From a checkpoint of a small image captioner: decoder activation swiglu, normuon at rate 0.0023.
Rows from block 4 of the text decoder, named by matrix and row number. Each number is 50 + 12 x the weight over its row's rms, rounded and kept within 0 to 99. All counts start at 0. After the name is the row's rms in percent of the matrix's.
# q: attention query (decoder.blocks.4.attn.q.weight, 192x192), inputs 96-191
q.18 095:40 45 47 44 46 32 68 66 48 21 50 34 42 57 47 40 79 53 64 59 56 64 55 50 51 42 69 54 44 60 50 47 50 55 26 37 44 27 48 55 52 44 42 57 34 20 49 63 34 42 46 62 63 51 37 63 46 50 53 43 38 38 54 49 51 79 63 26 42 46 47 53 44 67 48 47 61 30 26 48 56 45 40 41 55 20 46 57 37 56 46 55 53 61 63 47
q.19 100:53 75 31 50 50 45 35 47 21 44 37 68 34 34 29 63 48 36 56 36 38 38 65 48 31 50 56 43 47 50 48 56 50 49 45 57 58 52 42 72 44 57 47 48 58 62 69 49 58 43 66 49 53 55 60 35 39 21 55 42 57 46 49 60 59 59 74 61 62 30 50 67 48 43 65 49 52 36 36 37 34 61 39 54 39 44 47 57 43 67 56 54 58 41 66 57
q.20 100:61 35 50 59 53 30 47 60 53 44 49 30 72 58 50 33 34 42 36 41 35 61 44 59 46 54 47 60 55 49 53 54 49 63 48 43 31 55 45 59 60 37 47 36 57 37 29 45 47 45 48 55 55 67 34 56 56 41 52 42 52 59 56 46 47 58 59 53 43 40 56 28 66 50 63 26 48 44 73 56 23 44 62 66 28 68 32 66 30 52 46 49 34 20 46 63
q.21 099:41 49 34 29 52 33 69 42 49 61 45 55 57 36 48 53 69 61 32 55 65 57 59 27 52 35 60 48 45 57 69 31 40 42 46 37 29 51 54 54 77 68 50 65 66 56 34 42 58 37 45 68 40 53 27 60 40 61 54 40 56 43 35 59 48 58 68 52 50 61 67 61 45 36 36 57 63 53 56 63 67 73 53 57 33 55 54 22 29 28 23 63 61 61 57 36
q.22 114:41 62 51 60 51 43 23 45 45 59 21 43 36 68 63 49 72 61 70 52 53 27 54 80 40 41 66 34 51 41 48 35 36 54 50 32 73 41 41 41 59 47 54 75 61 55 39 67 58 41 53 63 67 52 48 74 43 74 59 54 54 61 69 45 55 62 76 59 58 21 54 49 43 51 58 51 53 40 53 44 59 54 49 42 55 50 35 55 53 59 57 44 59 60 35 55
q.23 100:53 43 71 59 59 52 68 56 43 20 49 44 45 33 61 32 53 62 46 42 45 73 29 33 53 46 53 70 59 73 51 23 41 66 41 62 74 38 50 61 65 50 52 44 42 61 53 51 60 45 70 38 39 55 55 67 50 76 46 49 52 67 66 63 58 46 41 71 51 63 37 29 43 46 44 38 55 89 46 52 63 73 50 59 60 34 65 53 52 63 59 41 47 34 33 46
q.24 111:52 59 31 42 51 51 48 71 53 63 44 57 71 67 65 82 40 59 51 51 43 47 50 46 34 74 39 45 48 66 29 44 51 55 43 21 53 41 63 50 72 42 49 51 31 56 45 55 42 47 63 53 41 39 41 46 49 51 42 68 62 71 24 31 43 40 48 53 53 64 64 72 48 42 63 63 41 54 33 34 36 59 64 42 58 59 48 54 69 36 37 49 45 44 54 35
q.25 103:39 49 40 47 48 14 31 56 49 39 33 64 40 51 51 45 59 44 61 40 44 65 79 52 72 53 39 58 23 53 41 52 68 37 60 71 67 60 36 47 62 37 62 47 38 59 42 59 52 58 61 51 43 48 31 24 40 52 45 56 52 38 74 38 72 52 60 45 48 57 32 50 41 53 54 29 49 38 69 42 46 63 32 42 59 45 65 52 74 65 36 48 34 58 69 64
q.26 105:43 41 38 69 52 39 36 32 40 62 58 40 51 56 62 45 50 44 60 47 48 70 40 49 64 64 53 51 44 48 43 54 35 75 30 53 49 29 35 20 59 45 42 47 58 38 65 57 57 29 54 53 50 58 45 45 73 25 63 45 43 54 62 33 57 73 31 48 50 47 76 43 67 43 61 38 45 81 50 53 50 32 42 51 51 50 55 47 56 58 48 38 42 41 40 60
q.27 108:42 75 55 55 54 53 53 66 76 64 46 50 58 52 28 54 50 51 39 67 43 62 53 51 54 46 45 78 79 47 78 20 57 57 60 27 62 78 55 45 40 55 42 21 57 44 63 55 46 32 67 59 53 49 45 27 51 35 46 60 40 52 52 61 35 28 48 68 40 52 40 54 50 53 48 43 43 63 40 57 66 41 43 58 67 43 46 40 47 51 54 63 46 21 45 65
q.28 101:32 69 50 74 57 37 37 46 68 47 68 47 38 73 37 44 36 58 56 63 56 67 45 48 47 77 47 46 34 50 48 49 52 46 47 47 51 34 34 57 55 49 53 33 52 38 43 53 34 52 39 46 64 46 51 44 75 54 59 48 62 36 53 54 56 48 23 65 56 54 58 57 46 23 36 24 71 58 24 45 38 38 58 40 32 50 63 44 59 48 59 55 57 62 58 54
q.29 095:37 64 55 28 67 56 64 46 54 70 72 30 41 56 29 43 44 44 41 42 62 59 54 35 33 44 63 50 68 35 43 29 70 60 51 49 55 52 54 17 45 31 47 44 65 27 61 42 60 45 57 53 39 55 52 44 25 39 62 38 51 53 55 64 41 57 28 41 69 50 64 44 60 52 35 29 47 59 56 41 58 38 54 47 68 39 60 59 46 69 56 27 63 54 72 57
q.30 106:43 70 50 80 43 42 55 52 53 67 51 70 42 56 30 35 39 55 70 54 58 47 38 39 58 64 15 61 29 39 42 36 54 39 63 36 57 47 31 74 49 62 39 42 36 27 53 55 53 74 43 51 77 54 57 49 42 40 35 63 36 43 59 53 41 50 62 46 57 31 63 43 51 56 55 59 68 53 53 48 53 57 37 72 53 42 32 50 56 73 50 69 52 43 69 46
q.31 095:62 67 29 51 39 38 45 57 66 41 34 55 60 52 46 48 58 63 62 25 57 41 65 28 53 37 64 40 48 53 78 67 45 38 65 68 50 63 38 42 46 48 53 64 52 42 59 66 50 38 58 40 54 41 38 17 47 55 32 53 49 38 71 50 49 72 46 50 59 68 61 50 45 57 45 69 57 51 58 33 44 49 54 43 45 67 60 49 58 45 30 37 55 49 42 51
q.32 107:41 24 33 65 43 40 25 50 57 37 56 68 54 41 39 59 40 54 53 42 71 42 51 53 50 39 58 61 56 52 33 34 31 39 65 51 40 81 43 65 46 60 49 42 63 63 23 48 62 75 59 46 41 55 43 48 58 61 33 44 58 49 28 56 50 31 66 26 64 60 29 56 60 59 57 48 63 39 40 49 46 37 53 75 51 79 49 40 58 44 50 52 73 42 28 63
q.33 100:31 51 44 43 50 41 64 80 50 53 66 41 43 37 43 46 45 40 44 48 72 37 66 44 60 61 55 63 61 52 54 51 59 46 34 68 42 49 47 24 73 59 76 59 32 46 84 46 24 73 52 64 55 44 37 55 42 17 52 51 28 64 60 59 45 48 54 39 19 67 56 35 47 63 48 52 39 45 61 54 57 53 45 56 67 24 39 30 63 47 35 61 45 52 72 55
q.34 110:32 57 27 55 53 56 43 38 52 42 53 40 69 39 57 71 56 60 45 43 47 57 57 41 58 46 51 72 42 37 53 48 58 51 47 47 70 49 40 42 59 21 37 62 63 58 42 46 69 48 57 52 49 61 71 64 50 26 67 48 64 50 67 46 52 56 72 61 22 57 50 64 53 44 40 49 71 15 25 53 32 47 41 60 72 44 71 40 47 66 51 45 42 57 48 53
q.35 107:45 40 42 54 61 38 37 70 46 45 40 55 70 51 62 43 69 45 58 20 52 49 50 45 64 56 59 62 36 54 55 34 38 54 20 54 42 43 45 64 35 45 29 44 49 53 27 53 65 47 56 54 39 70 52 74 67 43 48 34 35 42 79 34 48 63 60 75 29 17 52 60 65 48 42 44 52 62 47 55 46 28 55 55 50 38 52 42 32 45 32 62 46 51 64 39
q.36 100:65 44 46 51 34 42 63 43 45 58 62 53 62 45 49 58 60 42 44 60 40 60 41 29 38 27 54 58 31 40 73 51 46 54 54 58 38 45 44 26 83 35 64 59 40 60 74 43 63 42 42 51 62 59 54 78 57 53 49 60 57 45 54 46 51 33 44 49 48 29 47 71 48 60 65 39 68 46 62 36 50 77 60 46 47 53 53 48 52 42 52 69 48 38 65 44
q.37 099:20 37 69 38 54 59 60 65 46 48 35 39 45 56 58 56 35 44 62 60 68 41 30 41 55 49 40 53 51 30 47 15 46 58 60 65 64 38 52 53 34 51 43 81 59 53 40 47 45 50 27 60 32 39 53 62 48 47 44 51 65 42 62 35 47 38 50 35 35 44 59 57 23 40 62 45 76 31 61 58 47 50 70 45 48 57 47 64 53 64 48 50 69 47 52 54
q.38 098:63 49 91 66 51 78 40 22 66 48 63 47 47 71 62 54 42 46 48 43 40 21 49 45 53 47 47 63 84 50 50 61 31 45 59 56 51 52 42 74 61 51 63 71 46 51 44 30 30 44 48 51 31 62 56 47 51 28 61 40 61 55 55 32 46 51 53 56 46 46 51 50 37 75 44 32 35 45 43 40 33 70 54 42 51 56 45 38 47 41 55 46 60 35 43 50
q.39 095:59 44 41 58 54 76 38 73 53 37 56 55 42 65 70 31 66 39 51 39 46 46 41 30 71 39 34 61 54 61 49 47 71 46 57 26 60 46 64 40 71 77 38 47 53 52 41 46 49 58 44 42 45 44 52 45 53 62 47 62 78 51 53 41 30 49 34 66 37 43 62 69 44 46 53 56 52 39 49 55 55 41 56 26 47 76 60 46 35 48 50 47 37 14 54 76
q.40 099:50 50 44 54 46 50 45 31 58 41 48 45 46 53 42 59 31 40 42 47 43 76 50 72 47 63 26 36 53 33 35 46 50 33 52 42 13 61 71 63 36 57 29 47 48 55 38 71 46 59 72 35 60 41 29 51 47 62 59 64 59 32 55 42 64 50 32 53 56 45 31 71 52 47 61 44 49 60 43 33 56 54 62 46 45 72 52 59 74 48 57 65 40 58 46 39
q.41 109:65 71 59 61 50 48 49 53 33 45 33 49 39 51 44 39 49 62 63 53 37 55 61 68 33 50 36 49 34 65 40 42 44 41 42 47 58 62 64 62 42 49 50 72 44 40 22 51 24 40 37 47 65 70 50 51 48 64 55 62 49 59 39 45 53 45 51 54 43 35 45 39 50 66 38 55 32 24 56 54 53 54 44 54 41 82 36 50 23 74 29 72 39 45 64 56
q.42 109:50 47 56 47 43 52 51 40 65 34 63 28 35 61 36 77 36 78 52 58 44 70 64 38 56 39 72 17 49 19 59 43 57 45 62 42 38 38 51 39 34 45 52 39 66 43 50 64 62 61 62 56 57 48 58 57 47 64 64 35 55 43 33 59 45 25 49 50 39 67 59 63 57 53 49 69 38 39 51 45 47 46 37 48 77 40 27 52 48 45 52 62 52 45 53 42
q.43 089:56 68 49 26 62 43 73 53 44 40 38 55 37 63 44 58 48 51 57 46 44 44 50 55 55 52 43 55 54 62 68 50 48 51 39 25 50 51 47 58 39 66 45 47 49 41 53 35 46 45 53 46 67 64 50 55 53 56 45 55 48 44 71 41 40 24 56 81 42 60 51 72 41 65 46 61 47 45 51 29 65 28 70 62 39 41 57 38 45 65 34 35 47 38 58 55
q.44 106:54 34 63 67 72 75 45 55 63 67 58 52 27 43 57 44 43 62 44 40 35 44 31 69 55 63 23 47 48 45 44 61 61 73 61 47 43 51 48 49 60 57 66 47 48 57 46 64 53 60 18 51 63 43 33 52 47 26 47 49 35 51 65 70 51 41 40 36 34 27 44 31 44 44 48 36 61 32 42 51 59 45 48 37 45 40 54 41 47 65 48 50 35 54 56 46
q.45 100:46 55 48 41 74 41 42 55 45 33 40 60 60 69 06 35 82 47 50 53 63 42 25 41 47 54 58 55 31 71 55 51 53 43 46 44 34 34 49 25 48 61 53 29 34 51 62 66 51 71 60 60 47 45 51 44 45 73 49 54 37 44 40 48 42 50 62 67 66 64 34 56 41 61 54 39 54 40 37 65 53 61 56 62 54 35 40 69 41 64 39 55 57 56 45 30
q.46 106:54 52 54 39 41 54 39 66 52 17 59 39 60 38 48 39 45 31 66 55 52 45 64 57 47 28 44 36 43 48 64 46 43 32 39 41 48 55 40 48 61 52 49 50 49 85 65 57 68 56 57 43 55 34 53 77 43 34 46 53 50 52 60 62 36 66 42 54 58 57 61 64 61 34 44 38 63 72 39 52 52 47 40 35 45 38 61 54 64 48 33 37 48 48 43 45
q.47 098:63 49 90 66 64 49 27 59 59 87 56 25 43 65 41 42 55 49 60 44 65 37 42 46 49 42 37 53 57 42 42 52 57 42 54 55 58 55 52 36 63 57 58 50 21 45 47 54 41 38 37 72 66 64 49 41 55 35 48 52 39 54 54 66 53 55 62 33 44 42 52 54 58 26 61 44 67 76 67 51 49 72 58 42 47 60 39 40 36 44 43 58 56 48 54 31
q.48 121:51 49 24 50 70 60 56 35 63 74 61 59 52 62 52 39 39 48 61 38 63 65 56 18 54 46 49 46 21 33 64 42 48 38 44 43 53 50 53 49 35 29 25 45 24 51 52 50 36 45 60 47 48 45 57 47 62 53 45 52 49 63 34 39 56 43 51 71 53 46 40 46 50 66 65 56 46 63 55 30 54 42 52 28 52 43 63 43 33 52 60 66 48 51 56 62
q.49 103:73 34 45 42 63 57 67 45 40 65 56 56 37 41 33 61 44 44 53 54 48 33 53 54 36 56 64 40 50 60 48 67 27 50 37 52 52 51 42 43 63 45 44 59 71 62 44 50 46 58 41 70 37 72 63 36 50 58 50 66 32 50 48 69 43 62 38 53 68 49 37 44 60 61 39 68 43 50 43 62 35 53 43 39 55 41 36 58 62 58 43 40 34 52 35 55
q.50 092:53 63 49 58 27 64 61 70 50 46 53 54 63 62 64 48 64 57 40 40 45 54 38 59 64 68 62 57 58 54 35 45 59 67 56 57 58 50 36 39 65 51 58 70 54 47 44 53 37 59 56 58 68 44 63 61 58 67 61 48 78 61 33 49 46 54 48 67 37 55 63 65 67 24 38 60 56 62 36 50 72 60 34 60 26 33 58 49 53 50 56 51 42 33 37 52
q.51 103:45 39 39 57 50 68 53 26 50 39 65 67 39 63 42 37 42 48 51 61 49 57 42 53 43 57 38 52 51 45 59 59 57 32 55 36 48 50 59 55 58 36 37 47 37 42 17 38 54 50 53 45 41 50 52 74 34 49 39 62 59 47 32 63 68 56 32 36 55 69 56 47 68 57 29 50 70 47 50 63 53 48 36 60 51 43 44 58 45 49 55 60 60 72 53 54
q.52 102:62 50 48 65 61 57 51 52 44 43 51 46 80 45 52 49 43 42 50 48 47 45 70 65 50 43 45 53 36 60 43 50 56 62 39 70 64 53 54 36 61 47 45 74 46 54 65 54 33 59 44 52 49 58 16 47 34 60 35 45 60 61 45 52 39 67 71 43 38 71 50 56 57 59 49 66 35 53 69 51 15 43 61 55 57 55 33 43 52 45 60 64 54 64 36 25
q.53 106:41 55 58 40 39 32 57 48 39 62 61 50 63 38 53 33 52 77 72 43 30 46 54 60 41 37 35 60 60 37 34 59 47 53 71 63 44 39 55 44 51 52 45 41 37 53 61 53 56 57 46 42 43 47 57 42 52 42 57 56 50 48 45 67 29 45 44 31 36 53 32 45 66 47 66 44 62 57 74 64 41 77 36 32 49 43 55 49 41 35 71 62 69 39 24 43
q.54 097:49 38 28 47 56 70 28 47 48 49 43 68 39 63 41 38 55 36 54 53 25 59 60 44 62 61 45 43 51 37 63 33 40 52 43 47 32 63 65 57 27 76 56 42 45 27 55 42 44 53 72 35 61 67 31 60 49 35 63 36 54 60 71 58 60 47 48 43 36 54 35 54 49 30 50 38 37 50 31 51 58 44 66 40 48 35 44 60 30 65 65 52 69 38 18 59
q.55 092:51 63 34 57 45 31 54 56 52 43 70 45 51 54 63 70 51 62 59 52 70 32 40 43 39 33 53 67 47 47 58 52 45 21 49 67 62 63 58 48 61 67 53 22 38 51 42 58 43 44 43 55 62 54 63 57 54 69 65 47 55 45 47 39 54 65 47 44 49 36 39 53 57 36 42 49 53 44 50 63 60 76 50 31 31 24 51 40 69 67 48 57 44 47 56 72
q.56 100:54 77 33 39 41 51 63 70 50 62 37 70 60 47 38 56 50 56 42 44 43 61 40 53 48 52 62 37 59 43 50 61 53 72 57 47 60 52 50 47 51 48 62 61 43 54 54 38 55 52 48 52 37 37 46 59 60 42 48 53 53 44 72 44 39 63 43 46 54 48 47 59 40 73 30 59 55 51 71 46 40 37 57 64 27 47 49 72 60 23 38 47 51 73 64 29
q.57 097:38 33 51 33 21 67 41 53 72 57 54 68 48 53 41 59 50 63 35 33 54 45 53 74 25 48 60 72 41 61 37 49 53 50 61 52 56 50 54 73 38 42 79 69 62 48 44 50 40 46 55 57 57 58 61 50 51 29 54 58 44 54 45 40 42 47 79 56 49 54 47 52 53 65 51 64 49 47 54 55 37 86 59 50 54 64 57 51 68 56 58 53 44 53 56 47
q.58 089:67 59 54 50 44 46 64 44 41 50 24 62 76 24 25 63 48 55 62 53 48 31 66 43 50 61 64 45 55 58 29 15 57 29 51 52 56 53 64 42 52 60 58 41 36 56 38 50 36 42 49 47 59 25 50 60 59 37 47 48 43 34 73 49 52 42 52 54 43 59 42 45 45 31 40 42 60 48 55 56 53 37 57 50 81 40 57 46 55 53 50 60 59 49 50 59
q.59 096:40 78 70 42 45 50 62 56 58 40 72 66 49 50 40 59 33 49 49 82 34 46 54 35 39 40 38 57 52 41 56 60 47 59 52 48 55 48 65 63 60 63 49 40 59 51 46 38 65 27 35 54 65 33 65 44 44 44 46 62 69 39 64 60 59 58 50 53 33 43 66 47 53 57 47 51 52 44 55 58 50 54 39 75 56 59 54 58 51 59 64 41 63 50 51 34
q.60 098:52 59 76 61 55 21 44 56 44 42 55 42 46 43 48 69 57 38 49 68 49 43 36 48 44 62 47 38 59 21 41 71 56 48 47 59 51 24 40 73 29 56 77 46 36 28 61 57 51 39 40 72 37 69 52 65 31 45 58 34 55 46 41 72 65 47 26 62 57 49 33 57 50 62 57 63 26 47 60 36 63 37 52 46 42 49 55 59 34 65 35 52 56 26 50 57
q.61 097:61 44 71 32 53 64 38 41 62 44 50 46 59 47 55 65 50 36 34 48 65 50 66 44 29 41 45 53 50 44 59 32 63 38 66 38 74 56 36 54 49 53 64 62 65 35 54 54 20 64 59 35 33 46 53 44 45 58 30 48 55 39 67 35 63 68 59 59 40 67 37 30 47 49 44 49 57 56 42 57 39 33 27 34 49 49 54 41 59 56 39 54 76 69 57 54
q.62 096:48 58 48 67 54 51 68 35 40 66 54 41 70 39 38 32 50 49 47 40 70 49 71 29 54 42 43 54 53 34 50 45 25 44 71 50 34 41 44 52 37 53 42 48 60 50 48 47 41 38 52 48 45 43 56 40 39 38 60 40 50 60 40 34 40 54 38 69 23 50 54 47 50 45 59 46 67 60 45 70 56 41 37 53 82 53 48 46 47 41 37 47 62 67 42 24
q.63 097:59 58 58 40 41 28 48 40 52 59 40 67 29 55 53 41 49 49 32 50 45 63 67 54 32 56 45 60 85 42 18 34 38 50 71 37 47 47 57 53 61 47 34 36 39 59 45 45 78 40 58 59 66 28 58 47 68 46 58 22 39 43 55 46 34 67 57 63 66 53 69 51 39 50 42 67 50 30 66 66 65 70 47 24 47 58 43 50 54 54 63 51 36 46 64 37
q.64 098:51 33 57 50 68 56 49 61 51 42 54 56 54 36 37 51 51 34 50 45 51 56 54 55 57 57 71 45 63 52 41 57 32 53 53 46 40 56 66 61 64 73 34 19 42 54 41 51 53 67 68 42 60 45 42 56 52 45 53 66 60 44 48 59 33 71 65 42 85 32 58 47 43 41 46 33 76 36 42 62 57 36 62 51 58 51 62 59 26 55 53 48 51 29 52 48
q.65 098:44 46 44 61 49 16 55 40 65 44 58 45 37 58 70 51 39 64 53 70 50 56 33 57 25 38 75 38 42 62 51 60 49 27 44 74 58 65 44 41 60 57 57 53 41 45 48 67 65 27 58 35 61 59 38 45 48 45 29 28 44 50 42 54 63 62 42 43 50 59 62 40 74 68 47 45 62 50 46 51 57 39 46 48 59 33 42 48 41 54 62 54 64 42 47 62
q.66 090:68 40 53 45 52 55 55 34 53 54 55 44 49 63 53 46 48 34 74 51 46 52 69 47 57 52 41 61 56 53 63 57 33 26 44 65 44 59 42 33 70 49 67 34 52 41 65 42 59 40 79 51 58 45 49 61 63 37 84 66 45 52 34 48 26 47 35 66 50 52 39 50 49 49 49 55 56 52 44 53 54 42 58 33 67 28 56 58 42 51 48 38 45 39 39 79
q.67 095:49 59 20 31 56 18 56 58 51 46 31 57 57 49 41 61 34 43 40 55 75 45 46 35 37 39 43 58 64 42 61 52 55 65 51 66 54 56 58 54 56 42 58 61 22 21 53 56 32 56 63 68 73 31 44 52 40 52 52 46 59 63 40 36 48 19 46 51 40 50 50 67 49 62 51 53 60 41 61 36 57 23 66 47 50 52 49 73 66 51 54 47 39 50 49 56
q.68 106:58 62 49 39 33 63 39 53 63 54 45 61 35 59 57 70 65 32 73 54 43 43 54 59 65 46 39 54 51 34 68 27 57 57 48 66 62 53 53 50 58 74 37 46 43 48 49 46 52 55 64 66 49 40 30 35 58 28 59 42 46 38 48 69 69 41 67 43 34 60 34 33 58 42 58 55 51 53 62 45 48 55 72 60 63 33 64 82 49 36 24 30 48 53 60 69
q.69 100:54 60 36 48 41 43 60 73 38 60 53 56 19 50 59 40 54 49 45 60 54 54 40 55 68 45 46 65 52 51 57 42 53 52 35 44 44 43 63 69 49 45 59 43 63 54 55 48 75 57 49 46 55 57 57 55 46 40 42 65 24 37 53 57 39 46 49 28 51 63 32 55 33 70 46 41 50 26 38 30 57 45 38 43 57 79 55 53 32 49 43 49 52 54 56 46
q.70 106:54 20 47 56 44 76 41 67 67 41 74 46 16 43 44 44 35 42 66 36 44 54 55 36 52 64 40 74 39 65 45 53 38 44 27 73 41 57 47 65 52 45 64 36 48 37 48 57 52 47 57 46 58 42 57 45 56 39 46 45 53 36 45 33 74 44 60 52 51 57 42 30 37 51 61 55 53 52 53 58 41 71 36 49 53 37 51 40 52 62 41 69 70 46 44 59
q.71 092:67 48 43 52 44 50 50 32 41 66 53 35 54 37 57 76 65 46 52 69 65 49 39 36 53 43 47 48 59 60 64 50 50 50 34 54 47 31 57 42 37 61 31 52 48 53 34 54 41 59 36 51 55 67 58 58 53 33 64 81 41 27 44 22 32 41 53 34 54 74 50 37 24 60 78 48 48 36 47 49 38 34 58 59 52 57 33 45 56 47 33 37 42 66 66 72
q.72 101:36 60 47 45 50 63 63 40 41 43 51 64 57 48 59 59 45 60 38 29 62 26 49 29 42 53 46 58 58 17 65 39 43 30 65 78 58 44 65 53 36 50 58 48 70 44 52 45 31 59 37 53 77 37 55 68 37 48 42 36 49 63 44 68 25 60 58 51 44 34 40 65 25 50 60 70 58 46 63 38 62 31 49 43 54 54 34 40 45 60 63 50 56 37 57 74
q.73 101:57 49 79 59 51 47 55 48 39 41 46 41 69 55 49 49 68 74 62 59 33 57 41 60 51 47 41 56 63 43 51 42 50 48 49 56 58 31 58 24 56 59 59 65 41 35 64 33 51 57 59 55 38 28 36 20 34 42 60 52 45 41 53 59 53 30 50 48 30 43 57 46 38 35 49 70 37 39 54 65 39 30 38 56 66 52 35 51 52 47 43 69 47 49 29 62
q.74 098:33 51 43 29 40 36 30 50 47 81 46 59 49 61 65 50 38 65 71 43 37 42 44 38 35 41 54 52 54 48 57 61 31 53 65 63 47 48 48 46 67 50 41 69 59 72 22 23 71 73 49 71 62 36 44 49 66 70 44 51 52 43 40 50 38 36 47 40 50 51 53 38 38 62 55 53 60 38 44 57 46 55 63 36 70 68 79 42 42 56 47 56 60 45 67 53
q.75 108:50 60 50 48 45 50 52 44 37 27 65 64 55 53 52 19 55 47 49 59 63 33 50 28 37 28 56 36 49 45 70 58 59 43 51 73 53 47 72 43 68 46 49 46 56 44 60 32 62 45 46 50 24 62 51 52 56 43 68 50 42 61 57 69 73 63 27 46 44 57 34 23 49 62 61 59 10 43 27 53 43 59 45 34 62 55 47 59 30 48 37 47 51 38 52 59
q.76 102:55 63 45 43 42 35 63 47 30 55 53 55 55 43 40 47 60 49 55 47 49 39 61 43 62 48 50 46 44 39 60 74 10 53 47 60 32 45 48 51 74 53 67 79 45 56 46 56 56 34 51 66 33 41 24 69 49 66 44 51 55 46 11 54 46 49 55 35 58 59 66 34 45 52 59 56 28 44 69 55 51 48 32 54 54 49 41 56 70 68 41 51 31 43 40 55
q.77 092:65 34 52 30 61 49 55 55 53 35 53 37 48 56 68 54 59 54 53 42 36 66 53 58 53 74 38 60 45 24 44 52 34 30 63 73 39 43 49 46 45 75 36 52 54 55 58 54 77 51 41 33 30 58 46 54 54 70 45 55 45 40 64 45 30 41 40 45 56 46 43 55 36 32 37 49 47 47 49 51 48 49 73 55 73 43 53 42 52 26 61 42 56 45 15 48
q.78 099:69 57 56 44 62 36 51 48 36 46 48 37 63 55 45 48 49 32 52 56 60 55 55 60 50 25 77 49 40 38 50 59 53 64 60 30 37 33 40 58 37 42 56 37 41 45 47 37 26 41 39 71 48 34 41 26 39 52 51 59 40 72 51 45 61 50 38 56 42 42 48 65 67 51 32 65 68 34 45 56 51 62 53 60 56 32 41 52 47 44 48 66 40 52 54 61
q.79 101:60 45 34 53 65 51 38 58 52 53 51 28 67 39 72 41 50 68 49 45 61 33 52 67 18 35 53 36 34 36 40 68 44 48 53 48 48 53 51 35 69 62 42 50 42 65 43 55 44 68 32 25 54 34 75 45 50 58 45 73 43 39 61 44 31 49 44 35 66 45 50 61 71 39 63 42 62 49 33 56 54 63 47 33 66 45 71 36 51 19 53 40 47 47 46 42
q.80 101:70 54 67 54 50 34 60 40 45 49 54 66 54 34 42 34 45 58 64 56 50 60 51 61 67 47 40 24 39 67 44 57 53 78 51 70 54 45 56 38 77 63 41 55 33 24 45 48 42 69 40 58 50 43 29 57 62 61 57 46 41 55 43 39 48 51 40 44 52 24 63 51 58 51 53 58 59 78 72 35 59 72 59 64 46 40 56 66 54 62 53 44 41 49 35 66
q.81 094:57 46 58 57 34 48 40 54 59 43 32 61 67 69 35 64 51 47 68 52 52 32 43 47 68 53 36 51 51 48 46 28 44 34 52 41 59 69 61 34 44 47 58 27 55 60 69 76 32 14 26 46 50 56 47 27 26 48 64 52 54 47 54 53 59 81 30 66 49 60 40 65 41 58 33 57 44 61 50 49 56 36 75 75 49 54 40 45 53 59 68 36 55 39 36 53
q.82 105:56 28 62 38 31 61 71 51 57 43 46 50 32 63 40 48 54 26 46 54 48 67 42 60 47 49 56 48 57 48 54 45 60 63 47 54 55 62 28 50 50 60 41 48 57 62 36 62 38 52 41 70 59 14 49 76 45 27 38 46 21 72 54 59 47 39 49 42 32 48 45 42 47 36 38 53 48 52 55 58 41 29 54 65 46 51 57 53 51 32 53 49 75 53 47 60
q.83 102:58 46 46 63 49 51 38 38 36 69 44 41 49 64 43 45 68 49 56 63 21 35 31 32 51 52 34 48 48 55 27 44 60 20 52 56 71 43 54 65 48 43 77 50 58 33 51 53 63 68 71 32 70 69 70 44 66 57 54 54 54 50 36 33 37 47 55 52 46 56 49 26 39 32 42 61 59 44 46 44 47 64 69 37 54 63 65 43 21 53 44 37 44 41 47 56
q.84 097:72 57 50 39 33 39 57 58 55 45 50 63 41 60 33 47 44 41 37 28 30 24 28 46 39 62 48 55 47 53 71 62 61 77 58 42 40 52 59 36 51 53 30 27 68 57 37 60 42 45 48 80 41 46 31 49 55 45 63 57 47 58 67 58 76 67 69 58 53 53 61 31 59 50 57 76 41 39 61 63 43 34 33 52 62 36 38 47 59 40 45 36 55 73 41 59
q.85 095:70 60 26 48 50 58 53 39 45 57 61 43 38 35 53 26 47 63 51 43 33 53 49 49 35 52 65 56 38 68 60 55 64 41 46 42 38 51 59 33 71 53 56 51 54 69 43 48 32 54 60 43 50 55 32 47 57 66 28 59 25 47 58 58 21 43 39 41 58 51 26 43 66 39 45 40 58 64 61 53 47 33 38 46 36 43 45 46 54 52 49 31 62 62 49 53
q.86 093:39 40 41 45 31 51 40 46 68 47 34 24 52 54 33 48 50 38 34 56 51 54 56 75 55 66 62 46 42 50 61 45 49 56 53 46 45 52 48 18 29 28 54 52 52 50 47 68 34 33 48 40 67 56 53 33 62 64 66 41 57 54 34 36 59 42 47 52 33 73 70 38 44 19 55 59 47 53 43 55 59 45 37 42 66 47 52 67 60 43 50 56 55 47 50 29
q.87 094:52 82 61 34 48 55 54 32 37 53 47 51 61 37 66 47 42 43 59 75 61 48 47 48 40 33 46 40 41 47 60 42 62 54 65 27 43 52 34 67 41 41 53 62 36 54 43 60 60 59 41 60 49 49 69 36 32 42 53 65 17 51 60 55 39 47 68 56 53 69 44 47 45 56 46 43 56 49 75 57 46 53 26 75 56 45 39 51 60 58 40 57 51 79 53 27
q.88 097:36 54 45 47 71 62 60 56 45 36 57 42 49 34 40 49 24 34 51 35 47 45 59 54 53 47 55 46 59 55 56 47 36 52 48 67 60 49 67 61 50 44 40 46 36 38 60 48 38 47 47 29 45 43 56 77 61 67 36 43 56 51 51 59 30 36 39 61 54 65 62 60 64 76 56 52 74 64 27 63 58 36 55 46 30 42 65 56 58 47 63 45 32 47 45 77
q.89 095:51 37 38 46 59 65 59 60 57 48 78 49 68 40 49 37 26 49 56 63 63 60 53 45 59 62 45 24 50 37 38 54 54 37 65 32 22 24 47 72 44 44 50 71 63 36 41 54 54 58 47 39 42 60 55 35 46 42 52 52 66 75 56 61 77 54 58 47 55 63 40 50 40 49 44 60 53 67 45 58 43 47 50 64 35 48 34 66 50 73 64 40 45 41 24 63